A small image classifier, trained from scratch.
Model: 40-pixel images, norm layernorm, activation swiglu, patch size [4, 4], layers 6, width 320.
Training: adamw at rate 0.0012, 9600 steps, batches of 256, held-out accuracy 85%.
Rows from block 2, named by matrix and row number. Rows with one number belong to one neuron. Each number is 128 + 32 x the weight over the matrix's rms, rounded and kept within 0 to 255. All counts start at 0. Numbers have three digits each.
# gate: MLP gate (model.blocks.2.mlp.gate.weight, 1280x320), inputs 0-159
# fc1: MLP up (model.blocks.2.mlp.fc1.weight, 1280x320), inputs 0-159
# fc2: MLP down (model.blocks.2.mlp.fc2.weight, 320x1280, transposed), outputs 0-159
gate.281:099128138136119136132127142119130113155121115139107102099092149137107135124141119131139130140130133116152133153141165140125131131145120131120129106135131124140155118120138135115114129124134123109135122139135130120138111111142118130134124133110130132116127113140157092138158123144130135123121110132112106098133140146115153144102146133119141117122140130156120125132132119138147133115144151110124129121129138097118133111113125147110110124124095101122143123131116135135131145117142131
fc1.281:125120161106132107128100110143147132137147141119122154142133117139120117133127131130102124108138152160134116112129125150113104133120142149128095120124127117117113128140148128146140129119149123121134127156137123135104139158105126133120113142142139134142121125115142154156112123122138124121137121113137136131097147131142141106140158161153127149146100128089167157139133144156124127130107134149150117108147138130125127131151118118098124132121115106124106137127115142109129119119123101
fc2.281:133145123175125096100143116168141147141086123128128130113116117140126118120110133109130125141129126163109117143119130127102108152120129118139127134144129117146120103119133152118122113122119135124111131129139133130117117157130137097135140126123118148133107146146140154115162127140126110112135135103136156122117136138136134127141105122108122121129163125119135144141133126133135126115137136117117167137127108125131101128117141118158114111146124129121107118141111102143132133115134140
gate.282:119151096151106132147159151124129143105147105110120132144113154108125107135122138125162137140132125134136131133133156135119140153109160144134126156159116122108113109134113106111092126130126165118115139139174108119145134140113125141141139139145115130116153115131123133129125126127108104145131148138135120133110122129108094126150116135129139122128110131129102132124154133110128121109127146125139123140116135133152130143148114105136122123127155134124134096131107116111141110131113120
fc1.282:124127148078152148157116121147124121111132107098131118130110138149142145123129160148128120130133103133156136143137110120118124130122115140124126122144157136161089118113155158120126111118144173115160126128132126129129110084148149127123123130112156150097117135137142154160091105141119118126139125147156137131135162119155099122117138120143122141154106134118124119158107087112138146091133088112146132113110117124125126116109111101129135143134114141112132155134150114142103118132139128
fc2.282:112138119159144100107156126143110131173115113111134143121140144135136117144126130127128154145138125155139144131125098099119122138111146122141151125135119132140133133126127133135123132133106132104121128131116123130108124169115138130142152166117107127129130146151131114128173142126118162143113167105115146131123120129121121143114131146110140156128113118111140162151147106128149076131135130130131139114128138114138138124143128117132100124123144132157118081135118102127105125117133146
gate.283:142144129099141101115102109120126144116120112121124126135119106121143118103105123145161144136127127135123144133107106127138135120141108110110107147122135129127136106114145117128116098136127127158147146131144114136113122138119111133128137138117136159143132126109121130167101148111115150122134132121148128153138088100140120125113116121102132110155107126134121132136127112140114120114112136120141128141145148131144105152138156118104108139107098151135129143150119132111124106133144132
fc1.283:116124137152131122119140121099108115124122111144114132126151150119128142156130105097133117135092112120124120130138134122117119118113103095124134119103144128144140146141129155126131138142132135101118086121128122124124171143109143136125135131118092107143127138138149109171127147154135189134138102148117129135145151124116154129153122155119173146106106107154126121145130147122135112134114123115123131151149142126125140133138114122114133106137143114139136096124145145123137118130119117
fc2.283:088130142150125111121105137175131157139107138137122145132102129130149080105127116163163136138132148150108110151128143116110129138154138118111138133154125108179107112109133138144121105154133131144141111134113142113124162146108110137128142131109122121134136127141128141129151150123136086161113141122129158138127139143133130146123156113130141115115125137136113143111135123121131118133134114137101121136150128133109125116165136144161122140122114120145097084139130091122155153120125127
gate.284:133127111123110133145114104114114106126131128147115137108132117142168131132121125128116130133118140097133136133121120153099154125119142146154136121082129126109138129125139109150115120123114145112138155118140139146136120136133138136113117129138120118125116136118139132118128126132152167110121131134122126075132143118113133102121134108143133139132124124134117122122126127132124126114116135112148138149138107143123121130095117144135134125153173122123136145124137143125118132121144136
fc1.284:125111152140158131137139126176154156138120141142106154140132118137111136147140092124149125138134104123115127141102135128118123128124126116136118117110134135115126137116143121123142139128115120118129119117105110153138111129134149117113113133112145134131121111134160137139133125132140086118124136134134090113112150130135146134141130115101139143100133116123121148135133131126116131125116112135138134147124174122134132129149165106118136122144126135126108151131095144136175126140113100
fc2.284:136112137134126102133113138148126136110117116137130147118107135140127122116109134137112116132124133128113113133133145122095152147125107145115111140143107125099147111134154151110130120139139126134124129123139130138126144099123115121142135143149112151123139107109113120118161151138113083121143121123143140124135109144140116121128139110115114142152117121134145146127133129144139118129121124143117118124128110106128132126113150142106124125122123166156132127121146098129123143115145160
gate.285:142127108134144125113139124106127133113131131137095131140100144138128115137103148140099125134139147128122120135141125122094133150125119140117129096117123124135122133113139145118131145137144137144122130090112118135119136151147118147130127119147145126141116113126125149133110136126142149117134133131132104132111126129140106141123152117127120144144114130135123120133125118102106114133143133114128103115119116103136159118116112155137128140159143138107170144132129118140122138122132133
fc1.285:133113122141130135124121106152118106146114121151140127116140134153099153132125109119131143138124117141108131111113094109112101115143135134139117109106132120118135129122122118115136117126124123135128105148164161132139136121107101103126137132095119112133105131128114123131126124104127107125128123118131115130114137135142123125132131140109123112136161115147140121131135136155152127141120172136141143134136090145141102124110130148109122109114119124121126127141148130169161143154125110
fc2.285:113148125158143130129106143153149146136119130118121158125109127140130118119153130135181125142105094133121113121121106101120131158129117136110119120138122114134140126107108156138124120133136135127126111119135157131117120138122157134123143139128110125116131117148136117120127115105117117110125123137137146130122145115129133118125115122123149153128115125121169145121114109133121132134127119146109128129150120119133126114135116119124107146122148127124105112132107096138131134114122127
gate.286:145119144135064157148080105108143199198149147127159205160135107176161054101112174091228150138100132018015146147129090101189050105150121031147125152096199174153071255156206153086162138131136058155144160150142155214174118047113154135045081096077124181172178107195083068142055067033164152124110222103037105111059210132104144127092158140108085130108100061182057053106143071175190063096110149139102185145140147164076018120086150124163119178119135080146093096080082095092142126180076094
fc1.286:097120142120090142074147136194160089096099121183110120101176125103153181083109077152136121115157114141112130170067103091135223167171089109135098136146098148141168123097068163121062152147096146102089088085103098103141207159140130075132125146136145137086121190109197095103148139153093107121168129142195148198163006208099045149199139164138148137131211137120237167104151141113098115166086177179064051084126073090130151092135138187080159116128077134063171080174171133199088163121139180
fc2.286:082148077107104116154099096166249116064104123157105067079123037134144069041170153090124163174142094135118121117160085170206181171142120113130156081165076174097152107171111153040134116121083113090094148138122097190137221225145085084110116122133040060073198134063080059108134148135148082148146217126195053161082130132083135135183128142112091068145169106194176088130147080189200087074088163175114131160152184105125026098091144203186142156136150043115115114185038091191234186205205092
gate.287:135108131138098093135156111127170109101159114130126109140108157144128122119126111114085137108115122129131133100139102131119128152111138114132115162140112142115138116109126124102134123121136113123125140103123112117140111135111114141120130107134128137149138119102130129114136152127131078140131134157161142140139122160121120117132135113140104119163149117154130149133148144136119103134139151132153129138121145115122155168158083176117120134166140105135123125146119116109120137132134154
fc1.287:121114150154095144127142144136134150126129135125134117149143129123137151129158120139127126117150159117120115095138157136087147118152138159131133122128132129136126124142143127141131135107116102148148141129127117137134143131117131152122127132149119155143105127147125124139105141125126151145116101100107133105148144126140100150155154163105146133112126151086136118117133122132141146106107135132095107123115101142094141132119137128134135132141144110090134146131159146124141168132141088
fc2.287:134156110131156129103137140138117155135128129149142106117102139137144110108130113116149134162122139134134128141112159132094117149125122116127150119159120132144113107119115123103117119135137108121149137132108145103133142171107171119131140130108103106118124123134104113112148126143131116144103131104154140135127132111132112126128157114110145139142139114126120126117114106123119116141125113123116128123110103115126090122110138126153141148125129151132115122143133119141136145132137136
gate.288:117097159072201075095128075136231112126159145171153096133109154128133104112057115115241201183147079106178207102057103051151117151144097117224122215110175197166177215094213209125075000168088074094163065064169227255150113160185102148058122121140209164117174108208137078077187060112229133106111219089040095077000156085127172122130073109115036134124198099099186092142058068066133052100125155207111145058166080167096052116048200158212111197042099069149088114057143086111058195083146143
fc1.288:137132104132130116118145097100107120126125147089146178125129130108086120123134143154113121121116123099129122135149101121126083104146170097122145154143162137148086195113144133100160137135163137137120135153071134150135168098103154117090094133109142148145139112181108153140208125107138083162135131087140139132131138086119103139158134139119116126140133148160151131134122141131165102108135116121156157159145119138106106145149110135166127126152102092129148087129113144138123125180125119
fc2.288:126112122157161135153115105109178132132121096131085163152098116130130108117140141128085152160126172155134159150129096127053142091173117154120132134164094135088131063128099136127111114165135117126138130085128134117115143170139105101152110143124119114069104113092108172080145135131123123167119076120141153119107200115134153159151152124134114113138148126138130132162122089112107169133118133151123155083096136093152097112111148168160147086126130171133059139126079097129157192130148155
gate.289:127145179119159123162141112046127128103096114105129176141116181117103159165139125062136190106149121217085194105093150113095152105159169119116065191169067112077173140134155156161167081160184176107145170116144103137125043108126095159202112255162175099193090139211162125059142025105154108154147179101109218212103096163225196112162123140115101160072165102132057143068157151115098087148152126091171165073137139124161099179134126123133134177091166133149153119145162194156092151110116136
fc1.289:156074143074103160096115144167167142235162082183151119145093111137081147131119107064077102121088070146107094167104074119098153042162145200145131049106136109049089074188106088185094131103133166112138114127122111150138133170146079115130116142124102061204153123079066107045121128148135197133084177111141084103107082108220211126137194134113115124178149211111055128144086126110163086118130172083119168135135174112145116151147205150109095139138072190162124182150029206105206198129075156
fc2.289:099116092129167162100084130127141158165145134137150149143159148079151168138126133216171118100147173049090147162071145141053124177092068147184150121119187123120096095125129136108161092168170086104085128089140120130097084102088177182093150105153162166139125123171086151121139128141160186132133140133119138090093167139185086103093174136134136112136176059084121122179127117106128128080090102117098094120158087123119031132133104125172217178160102094140166152123225079132116125145122082
gate.290:129127133148138138126118135131137127110131114112122114140138148130128117129128126136145118144131105126121128095128122130141137149130132121128126150110133117092122111113140108126130120126154137137117159122126145120129128131136139122138124144140132124154135119121131148147122140134106124138116114122152139144125116140130107125147121122145132124138110124133131126105114125143112111109140127109135128120147117126117144148134120158143137134132120127122140163119128123129118122137105111
fc1.290:132118127103136136131113109116112151160113140119134132131141125133106104153127141109112125119137101112131145143152134131118116156109150155113137154118113138097138121138113125137123122149133114139135135148127107127125148115122099134096107109112139125090131156123118123144106144126149139100128113121134135100128109092114148120166125105157145114115132153127135133179137127141143123122107136127116115145132133133147146130127149148119116122120139122142122157134132147131104152122124102
fc2.290:133132136141154127131122135148153134123134135153136147104115117136127098135115133146136131115122144163148127153130134131107102133148118133128130124162099108125123114138145139133109122125143143136122130105154145137115126123135129116113125116129119124128118118129108128096117126145115135128109136130148142129122110122147118115141111145157129121101128103110115124138122106130128130132150158111129139139127108119140091153122152137094149135112121120128115124147134115130128154118147141
gate.291:139140125154143119116124113116115108126124092105134145134117126118112110106111115124128135122133157128126143124111147136111130130148133141123121137125112110140143124134124142136115106159148130120109119138110120122120109123126086140117126126162113119132126114128130133138143139130135127154124121115138131125140147142127088148100136145121129111127093125147120114109159144150141137123123138105130132128119139119138135132131148143145145126113133143142117113131144128155109142149117125
fc1.291:145101127116121136101145119107124136141131119126144104135136126146133094141157149126154147123110125124136119125131116125133087113132124129114108118146129121130090110125120137121102142136140167133134165114140142131098122127129156103146158104133126114141103125100128133140115108136156165129158124120131079084127146139136159110121157101124133096126135143156090128123111132112109118135117132118139157130106141135109136120113141142110124107151122145127145129122120139113142132150146133
fc2.291:112117134129130132132106136141124138111134139106125114144118144136137112097114132139113147126122149125138152121129142132091126163161138132119155115148145151141104129131120143139120135125146129110123123138139119115133132157130133120132102106122098121120124135155122111141148122114100121133103142121118138121117124127138138140158134155121138117126124147100147088145130128099107128131115077115135148133125116102144100124125122128136151141140122112137101111108124090134149144135126120
gate.292:085114125159120138084161133143145121180179117110112143135123076142105102155107122111121144114121126112129132157164113134065140121135160151128061133125105069143148124128126133139076136094140167107113103161128126126129103116139100135098107128088121132102107109151118100102168141147109175097083154130100144125073138154106102114156158137123124107116137120143135055113135118061155102116160146106095122067142111143087135157115152151124108134106175152146127073147116111113124155145087173
fc1.292:137125146117137147101118118145103141154155145097083168142145116132123126115115096116155123139153147114095129119108171138133123169130126130135135161124129107097146152135166106139121146134116109122121127133125155093126134113088121133142110104119142137143121134144130084113086121117111117113098146109100132153135103150115142130120106139132126152085123081117105131116148128158113076143123157149139130153119090124101119111120143133093122119143131129129147084135140149126117147123121113
fc2.292:110124121163116125139104148131111163150111114113120113144185175125147110130128111129127162100113155113122153141105166135116117098119166124141083108138133129079164088130147128136148136138136114147164086140128157094130112118098151154156141129148078109118134147136128119108137148149125127119148128154116126097144139102142142125121150093126149120156153109163125129117159119173141155145089136105105151147106105113175126154067147109141146125122087141131104132133137109122163133121105126
gate.293:102148117130118134136117117115150127167128144122149131133119098141134127140112130148109127119102121092115134123136151147117121130123120149119156106123138145137141122130118146104126120119148116137112098116136118126138138110122148140137108138111113126132137139127126146089151134120119135138139140120122140128132154107121145117106113124165129133123134120109124124130126122127135137135153150106145137091127125125154136106101129112131140111130161118136097088137138119136107110129131143
fc1.293:157103142146121130120127156123122155117135129126140130134132161123133134118138134124142124152123139164139121136118141144128119132140135138129115131145116114140120139125139124169116138122135117147132157122098143112135113128134136132107139137145118113104094125113134158152142131130124117116107146128137130127130124115139105131121174129134124096135124139126120153120109161136132149122127137131113129125140091136097110139136124131138119135122130131106146170145126143114105137115127114
fc2.293:116114119120133128143126145162141130121119102115142117122124119137125095122111105129113134117124156138122131143120115115101142139094094135137106109157126130090146100142108138140110094151150119132144121125121140119108108163105126121121121154122097108131115102109109166095134119135129122144104144129160130137097095123152149119135164145132124119106138124119137140121111132139133146142113131117128144162136123109159125151116151145080132128145139128147075086148122135137174154132153129