config.toml
model = "image classifier"
dataset = "photos of arthropod specimens (BIOSCAN-5M)"
train_examples = 48750
image_size = 40
crop_scale_min = 0.5
horizontal_flip = true
rotation_deg = 5
color_jitter = 0.2
cutout = 0.4
targets = ["order"]
num_classes = 18
arch = "vit"
norm = "layernorm"
norm_position = "pre"
hidden_act = "swiglu"
mlp_ratio = 4
head_dim = 16
fused_qkv = false
bias = "all"
qk_norm = true
parallel_block = false
inner_norm = false
patch_size = [4, 4]
conv_stem = true
layers = 6
width = 320
positions = "sincos"
pooling = "mean"
loss = "cross_entropy"
init = "torch_default"
residual_init = "none"
optimizer = "adamw"
learning_rate = 0.0012
beta1 = 0.9
beta2 = 0.98
eps = 1e-10
max_grad_norm = 3.0
gradient_centralization = true
ema_decay = 0.999
max_steps = 9600
batch_size = 256
epochs = 50.4
lr_schedule = "constant"
warmup_steps = 280
weight_decay = 0.1
Rows from block 3, named by matrix and row number. Rows with one number belong to one neuron. Each number is 500 + 25 x the weight over its row's rms, rounded and kept within 0 to 999. All counts start at 0. Numbers have three digits each. After the name is the row's rms in percent of the matrix's.
# gate: MLP gate (model.blocks.3.mlp.gate.weight, 1280x320), inputs 240-319
# fc1: MLP up (model.blocks.3.mlp.fc1.weight, 1280x320), inputs 240-319
# fc2: MLP down (model.blocks.3.mlp.fc2.weight, 320x1280, transposed), outputs 240-319
gate.1110 123:510527508498547569531557495521516474525507525531525517507463465499454523517516481471498495467500472469498471495506471473503495510477511493502517495468497473516520451485543473447521499531503495455453509487496503507530483480498557493568498515
fc1.1110 125:510483479496449485524477538495439518494494495443501527527492506513593511534473487542496491531491492506466489446475526503474517452499488527484480471495480505477482505499465456493527495522509512502465470503487468502492483524507475503495521498
fc2.1110 123:494454533513479482532538515499459468492458480501515488474521422496530494472475513457491532454527487495496517473467488494488469479445489516481520480519488546510526508490513464474496508534518513503508417499454460505522491480484511487492526472
gate.1111 117:542502495504537531499507483513522497511500476512506489468508473490491538452513484519501473547490471519505442521471496453503514474493507547443466483456528508513514459478490467504545493504461489508507496525502486486417489491527549465507507498
fc1.1111 097:492497516528512478506488510478482488528498544504537507552471477511441497544469501481530485515503507520485504487492499543476488508443523444528530521506484538528527516476524520514466520514561508528447476473506526520504479533498497470511531496
fc2.1111 100:513496501482440519492507516466494528437482491490505496446532482496474460502490483502501514456507562464513496501480492483509470459502477510540500505499481518514489523526515487495469525478494470508489513536493499479511545495502485479505506435
gate.1112 156:483475480456492553522514518524492500529515495526477506517509461491474489533476532442534501464489491488482452507520492458505493474518468507518477510523534509532529476470480475473503463484478490507509453480455480493510460517477487453508526470
fc1.1112 100:483518453494509446505498530482476505498483511485541508512484474507528475488504485501508469502466504510485509449478500499473499496487492511498525497488476458439481492490456501514498545460522531459477529471506515512503470512471500460476510500
fc2.1112 103:490515487511470460497497492488516513500500481507473521513460504487559513556495511498498504481497465511518503494497519453514509483551512484489508506484515503538515506487523465488516491531516490500472500516483480505510485497486509522478507435
gate.1113 055:514510465546473461489505544481465519515469540480525489503466539498541459512476494488503473526486527494490473461531499503474425453527476458507477501506476471521523524517479538495512489473532465465504523475519533494488483505535510467499507530
fc1.1113 054:481488533476519529540525509476514477478533450508494517482508451525508519501503493516498491498481500503501515501468468516533518501518511504472526515518496425463461493495510486489492462542536534511501519497505505493542512488499490494489502483
fc2.1113 050:511482523487502510479443497551494516479470486459509482490513498493567510428496473479495500514494558492497533521482514487486499508449488515484477479503474484468481472483522507514509484480463487496549539498504501472505536500542533513516486504
gate.1114 048:497492508473544536474517500484490513468483525485526453491510521502502477465488495493475496511504502440483505462506471522497493493482487504489458472503462455532525475514420501518490495507491509471523489470528490483514505475494501495488485520
fc1.1114 049:530541561528462474499489525476490504491506518507490531466521467479496497539481494510480493498491495487523516490488485488513486483515468553468466498515564538483473514469556529521539509514506513540516496478518501483493486537503484478450465498
fc2.1114 045:519526509493510505514488485482475519492483499484490490494466482504551499538491497464484471541508526507488499483515511497519513474530488527497488468507485457483501487499519542463510494506542495526493514494462475469495508490509439521520458566
gate.1115 063:515510507512505546513485505543460487518485431512545504481559493507514557501512482487504487567513476509460496517531463507514472469460469551443466500507484523525483468522522495490530502504443502470512486544518510495503521485503545506534518505
fc1.1115 056:470479551497510462494551467475554485507533489508510511511470487553491444458512503493507483481485561534579501531477459493488505481534521447523529482500499491511506500484492471523470508505553492497469521498481550485461475532490513512498497533
fc2.1115 055:491508544520511482514489522483500517494485507489532492502534491494482484514462530508486477517501508495483536498475527516505527519439535554508490494455497525517510507503505496510495495471530496505511468487494424523473493572480453484507491464
gate.1116 133:499466461466503494478542534480503499494501446517495470490567520478512484481509474486516483520496501477531502486520471487484504466540492530480474530500530490499525509474508505516528498431480494494485504486464486484488529485449553516473512479
fc1.1116 156:500500497478533494513502524515543516500531504529551451520483496502508555554498546482506483528507481488445463489531459492477484484469478480461512485529518484460485452483472522509515495496484488488514472462503492492482508520518534482499495502
fc2.1116 151:475514498489528502525461527526477529530499501489506471509472453508528521491527464468558479502456469539486504523512529480497515478491480512478519548471480482488467472513487501514498498479533496494474509489500460491477492497479495500513522487
gate.1117 054:507509524539492501478486452522555473516486526542500469546523472538443449460520472483493441534499542517507497522478504532519474536528497452458483453509505500518508504498531522497494509537501477480510466468501522509455486535474525495493481489
fc1.1117 051:470517524475531504503511531540425496504519435493533541484512575502524506517505486508497563525491521505526537518484512501484493503515507520480530499486488515522517518501529511487490543479518509455532517528499509489503496543497508472474498478
fc2.1117 049:493528507459475505531483542483436481489493537496545510463493536518498474567495462513506488500507485487511464501523515507488483501464475470498532458503447520548509463453492516486494502491503491516521501521495485508503524507486465503544517522
gate.1118 069:536517532461482540498467511475487482503500499449463528521469470524496486527481471480483530466510461515522487459470504463495506501511491473476474464470518539486500433470498486514530530486511488490481564500503505506539470533530502468512502530
fc1.1118 059:516549500569500466503486538473443482491468495507517499464453508512490514538506461524538476527504532512521489458522474515451465448532459504511470499478489501476514476497499521538542529493484499516446560545489506474490487494503497470503494478
fc2.1118 060:502483521488463515526469480571503496550514498514502508461552493477455485502543512475519498505472494471481465499580517513458492502490503539524493515489482486549536483454504533469499495483472468495502469494496450477506560531469505540511497543
gate.1119 175:491501476479527506553499542539484528515502467476508513543479499510469501496504500478530473535508501488454489530523510480494517502481470487513497513490515490509520457491444513495520493488474516475468509486419504525488486533478537490521534426
fc1.1119 143:469472472478522463541507509511454503471507447515516510532499545466500493521546500488524468516507500484501502520519500479504490526497496486504515497492518483491517487477506519500540453499489521444500481491475435486520479509460538530518555492
fc2.1119 149:487507486484542521479507519481477535552494538459515492527484509531519472506489442519488506490519520479487540517473529483533508540508488479528494492461475468496487467505540507489507466508475483498472488483486470551504473515501476518542484505
gate.1120 125:537536500482522564491459530468502525534451500436507486530498464497493487454496458475517542523484523492495491484540498481508475494465470520532491510468465486509521458475483477471541520460484481479471542534511537547502484545520510451528529502
fc1.1120 072:484523441500477478474513511497496508507487463524471498510509542501491516523530515510481451498483460497531459504453499479527505518491491496526488489504508521443491488514472515503531501517518484526535465448510506476507510448502554499488494470
fc2.1120 074:489487466476513466493504490552523531509513473518515492537518531475469501486511511496479493506497479495475502524524515484489469539499468490483481513510495503531468479495538522463495486538476490463498501465489515486503566499465518530533489580
gate.1121 130:518507473511510537491500500520485518539481469484486495534508521538511488436458479517534516550485523521509435516493500482508499491520468538506443515524524479485529477470444488502547489526508479533465464480488497505524469498483510464508496497
fc1.1121 072:492521535523476517504531476483500523511507467561496522508490490466524556574466495501531472494497468507521512497475530508485522504478536467496507507511508508521554508505536501483497465543485480510474508519510468518509530470515536494502486488
fc2.1121 077:496523507481549487495505561516445495456492523521534484508517537509502563480500479492489461480520517492445487537522496527481480499438478533451508491476491498468463486506522484516504506483458488479510479487509445515462485499511492502506534582
gate.1122 177:496529462491502541539515501496490535548485534483488511511515470499472484455491525471528520491471522462510468488506502477504519477509486520548505497490479513506527469456480483460501516472492484496490507514425515523485479535491514470504510433
fc1.1122 091:492539496479468492478468495511494507478512503495471521482505534505465498502541499489506568478499488489494496533559529465525535515505490442499531516519495515512468498516455443492453507496506538509518526556517508491543474488490526467494536484
fc2.1122 092:499565481492480495475448522529460523536475510457496534533513489513520514478507486467495522510543527505492491499503559505505514531497474481499522513500473482539514477519500516468495490509506478522534468520473483508509496557495453509529491525
gate.1123 086:549499494462509555489468538516452507494490489456540492458507502539494505480480548479483503524459512490533477521510497468502494472485477466465483515482488477512464479498480494511475509458477472487530499506494546477474493519501491498477491528
fc1.1123 064:531526532524519485526525483491528521496483479507525507490524529498494516464488481449471531472507470476468491472510489493470547487475507504488517481488511510529489463523475507477531476498436474493494472476466526518492489522485472510520485518
fc2.1123 056:516526525492454495511477518497511469506471507464475509482446491512530554463476469466463562489488463519508450513548498507492462520526479558478496514494476460495479534500539514507509509484554482530501490483494506452506505528508455489495486512
gate.1124 119:492499462499533495499494536466522477529475472525523481529496396528513522442495500478499495532487488479516504477495455480527527535484504568476479492488476565517530479481517499482521505474478469525512525486484536507485506537448470527536493516
fc1.1124 086:498479484504529487484500539522464514500487501469542491510513515528509531565505554498530480512502425501522513500503495462484545502501508480516442524514474454494510459526530512501494525470499492518481513440508483492481515493500430556481497510
fc2.1124 082:462511493520508491499485475503469488525475523475515530529466532509531489453489487468481525541516444494506533508488515515517540498524527518513527488465510549486523504464500475488519494478479500512489500555479473479509484542486480525497529517
gate.1125 055:509522478511460522506480490487498523516498506541476549538445494470516487487504497494510527479454430499477475481516538468486518498486517486458479526462503482512486507496508523491501485539491468502511477476504482489517461489524498424548527499
fc1.1125 054:482509521477511503460468500476550490497494510515520508522548490518487467495496522523508517495484573465522550469503485547508481485527534523549522499550499499462500495510494507514465529518482521507530543511498515516473485545527515479508486504
fc2.1125 050:498495488506470493484513526493512508496486529479488507527499512472513458497489502528491514526526496522492492461512554533524480490486495536532512476495490519502504510461478557492476515574511481460550491510453481480515518560491468495536476500
gate.1126 058:495548519518496522503508522490454496514493447487511493452529504535483543475487500458484489485503488486510433510552499494529476521540470524476472503511499466496472547501567481466502508537473489471508499486499519515531483453503490486512511504
fc1.1126 050:479538464531486473512495479506479506487475512527525489495540523482463482461499475526515452521514517500541480496462501525497523510504516445497536538501519507548491466479464518526507498499506497511498554460468502460480506486511471536482484469
fc2.1126 046:495527521517523516505500535548443509538501466494505526491450508468482516463523498481519534494509506515473532516524505456487533502478522531523488493497520456475445502484468494503523492492547463484491531517456468511507528491487519496517508529
gate.1127 047:492492488522531503491470495451488526515525548509499483492489484473476465457476508486501513465520458480473506456530459502514479505503513485501466476511495522506467476519509484513496533512518491496522514496504488526500485538494498519446487536
fc1.1127 049:455525503517482488487551472496532511512502491475468492517443473490505499504528495478505522530488541503511492575478484500480527496491483514518501518474481474506519476497541491528533528507544476519469485565527517497480543529537512418494516499
fc2.1127 051:527527497496506469502544521460513502474496521476494475490530481486488492476471510525462510499510480500488498476477533509485500496423484545488549508457508531494472491471542471499528513500521488487496506520476511513477512521496485491533513515
gate.1128 067:515487523480495569487502528491478511506486526467447491499485453504478475483502535455519486489498499495492445495501467499505518441473472507487523496461472517540488495511460504518498497461469491440488512512510438488445483482488473495534538538
fc1.1128 058:504496518493502472531540507478485512471483478512496505513533484517505471495509503479492500517488465494501506471478509509490497530476500461507524508572501465483476527475513529538491475496531515491540442498480565495525498518493532543471475485
fc2.1128 059:509504480521498482540466562453494478501563486493477520494515482492530539488532488493507538524512478493468493483544480489494509496508495515524507508507506479454459502520475500527519508489438511484470506502458465473526500493501447470439508513
gate.1129 056:511491493516472551522518471464543477529509469446489550481485483501494494480530516458496500481519491486501484492511444484462477474468464538524522456515502485518495490506527507504534505496503489460496549520503485493529523520536522425544480528
fc1.1129 057:464519512480519517457512494537457487488490508503504477504530490471516501589499477463537545479502481468513499482468541457508562530517529511495470494491520526474493497472461465521463505458465506519529493501496504503503478509506498502443514496
fc2.1129 056:506559514518521451490507505469512513477458479529502505529562461449517485519522521488495510541493522509500514517550486529497468493525508536522529518480487503543501491491512520486471514490488482497529469560472475490480537543506511522525512508
gate.1130 191:509483512499503568509505485479508550542488501509484480501520506522442503486488494496511510497492525459473472473509500499518510519517484490553472487507505530503527506453470497523516506490503460535510505493421516509495473504518505457520492425
fc1.1130 105:503516469488469479518504513466426493468483516485504513510511555509541472500494525519493504502507501517524494492526516527512518520461512525486481503506509485522473552523507475488489506507517503491525474531477520476491471504483496549455504491
fc2.1130 125:487539499520455465504468519490481487557458444473496508477478497484540510519504515464492520535527490507528521515525498492501519503510481502483521476511461525495542540512506530468479512484507477512490500535531492515477504515508496522498499556
gate.1131 167:528469502523511542476557532538517520521456424500468473512514502479475505488474481419527540487496518535506485495512476502474500486475467505501472480528525499473508483472464497485538480455495456507497470522491501536521514489505538467509484516
fc1.1131 196:538496493545494532487488514456489510481481484493459497489491505503521509486494497460527517531468500535507486488554470512489480459487490497484485513526463528505483477522431509506501525475507512528485583528505565523485521545517498455460509507
fc2.1131 198:503483553527490519507507498519501440469504500484491511444514503558481479489515465499462503445500505487512502492468479525512517505513507478486521485522480541482477520533527513523481527522519526479519510483468464453495493470506505540510473481
gate.1132 071:504500485524507557532559487479463491514479503497517488470523509452475450488488501469491487516498491490466481497525457524515503494491528483517522463526483490524506449506493515492478497480521467488460515477464547538520501513502539519528491541
fc1.1132 059:504506529473507498431480513463521529521514496543511477517484467484533509496480499488503525455472521517495497505448469509460518466495478463510499489498483528476480533505507492502495504535486502518549520457506516480443500467519515482494482465
fc2.1132 060:461510473516475454489482526490545520438476514503528495506498467456502470539492465506500474488495498538477516514480516515535520513525464521506522482464485531521494481522513552481477495518505524507574462460502497501477513493483502558502493464
gate.1133 154:524532461479503540519513531536500514528503464500490482486521463524497480475523513475534489526474492497479448484538504496491520472511483514489475517522501485483505454435438489472518509485463515478482470496468494532477488514465532481484489460
fc1.1133 071:505488511542494514507503492514443533517460521521523519512449521495496503494491440542496471482518477522528468508467534516490489540473488453511508483500549518519539548509509468493510449534474459506502505521505494515543478476492485477497495511
fc2.1133 074:535498494482515515486508549527497509487488522477524490506497509503475508505533498508475493521515473493484471531504468497481491502493480500490455511504495523456470479517483540516512536409463487500522459480514482475488527511496507449471509530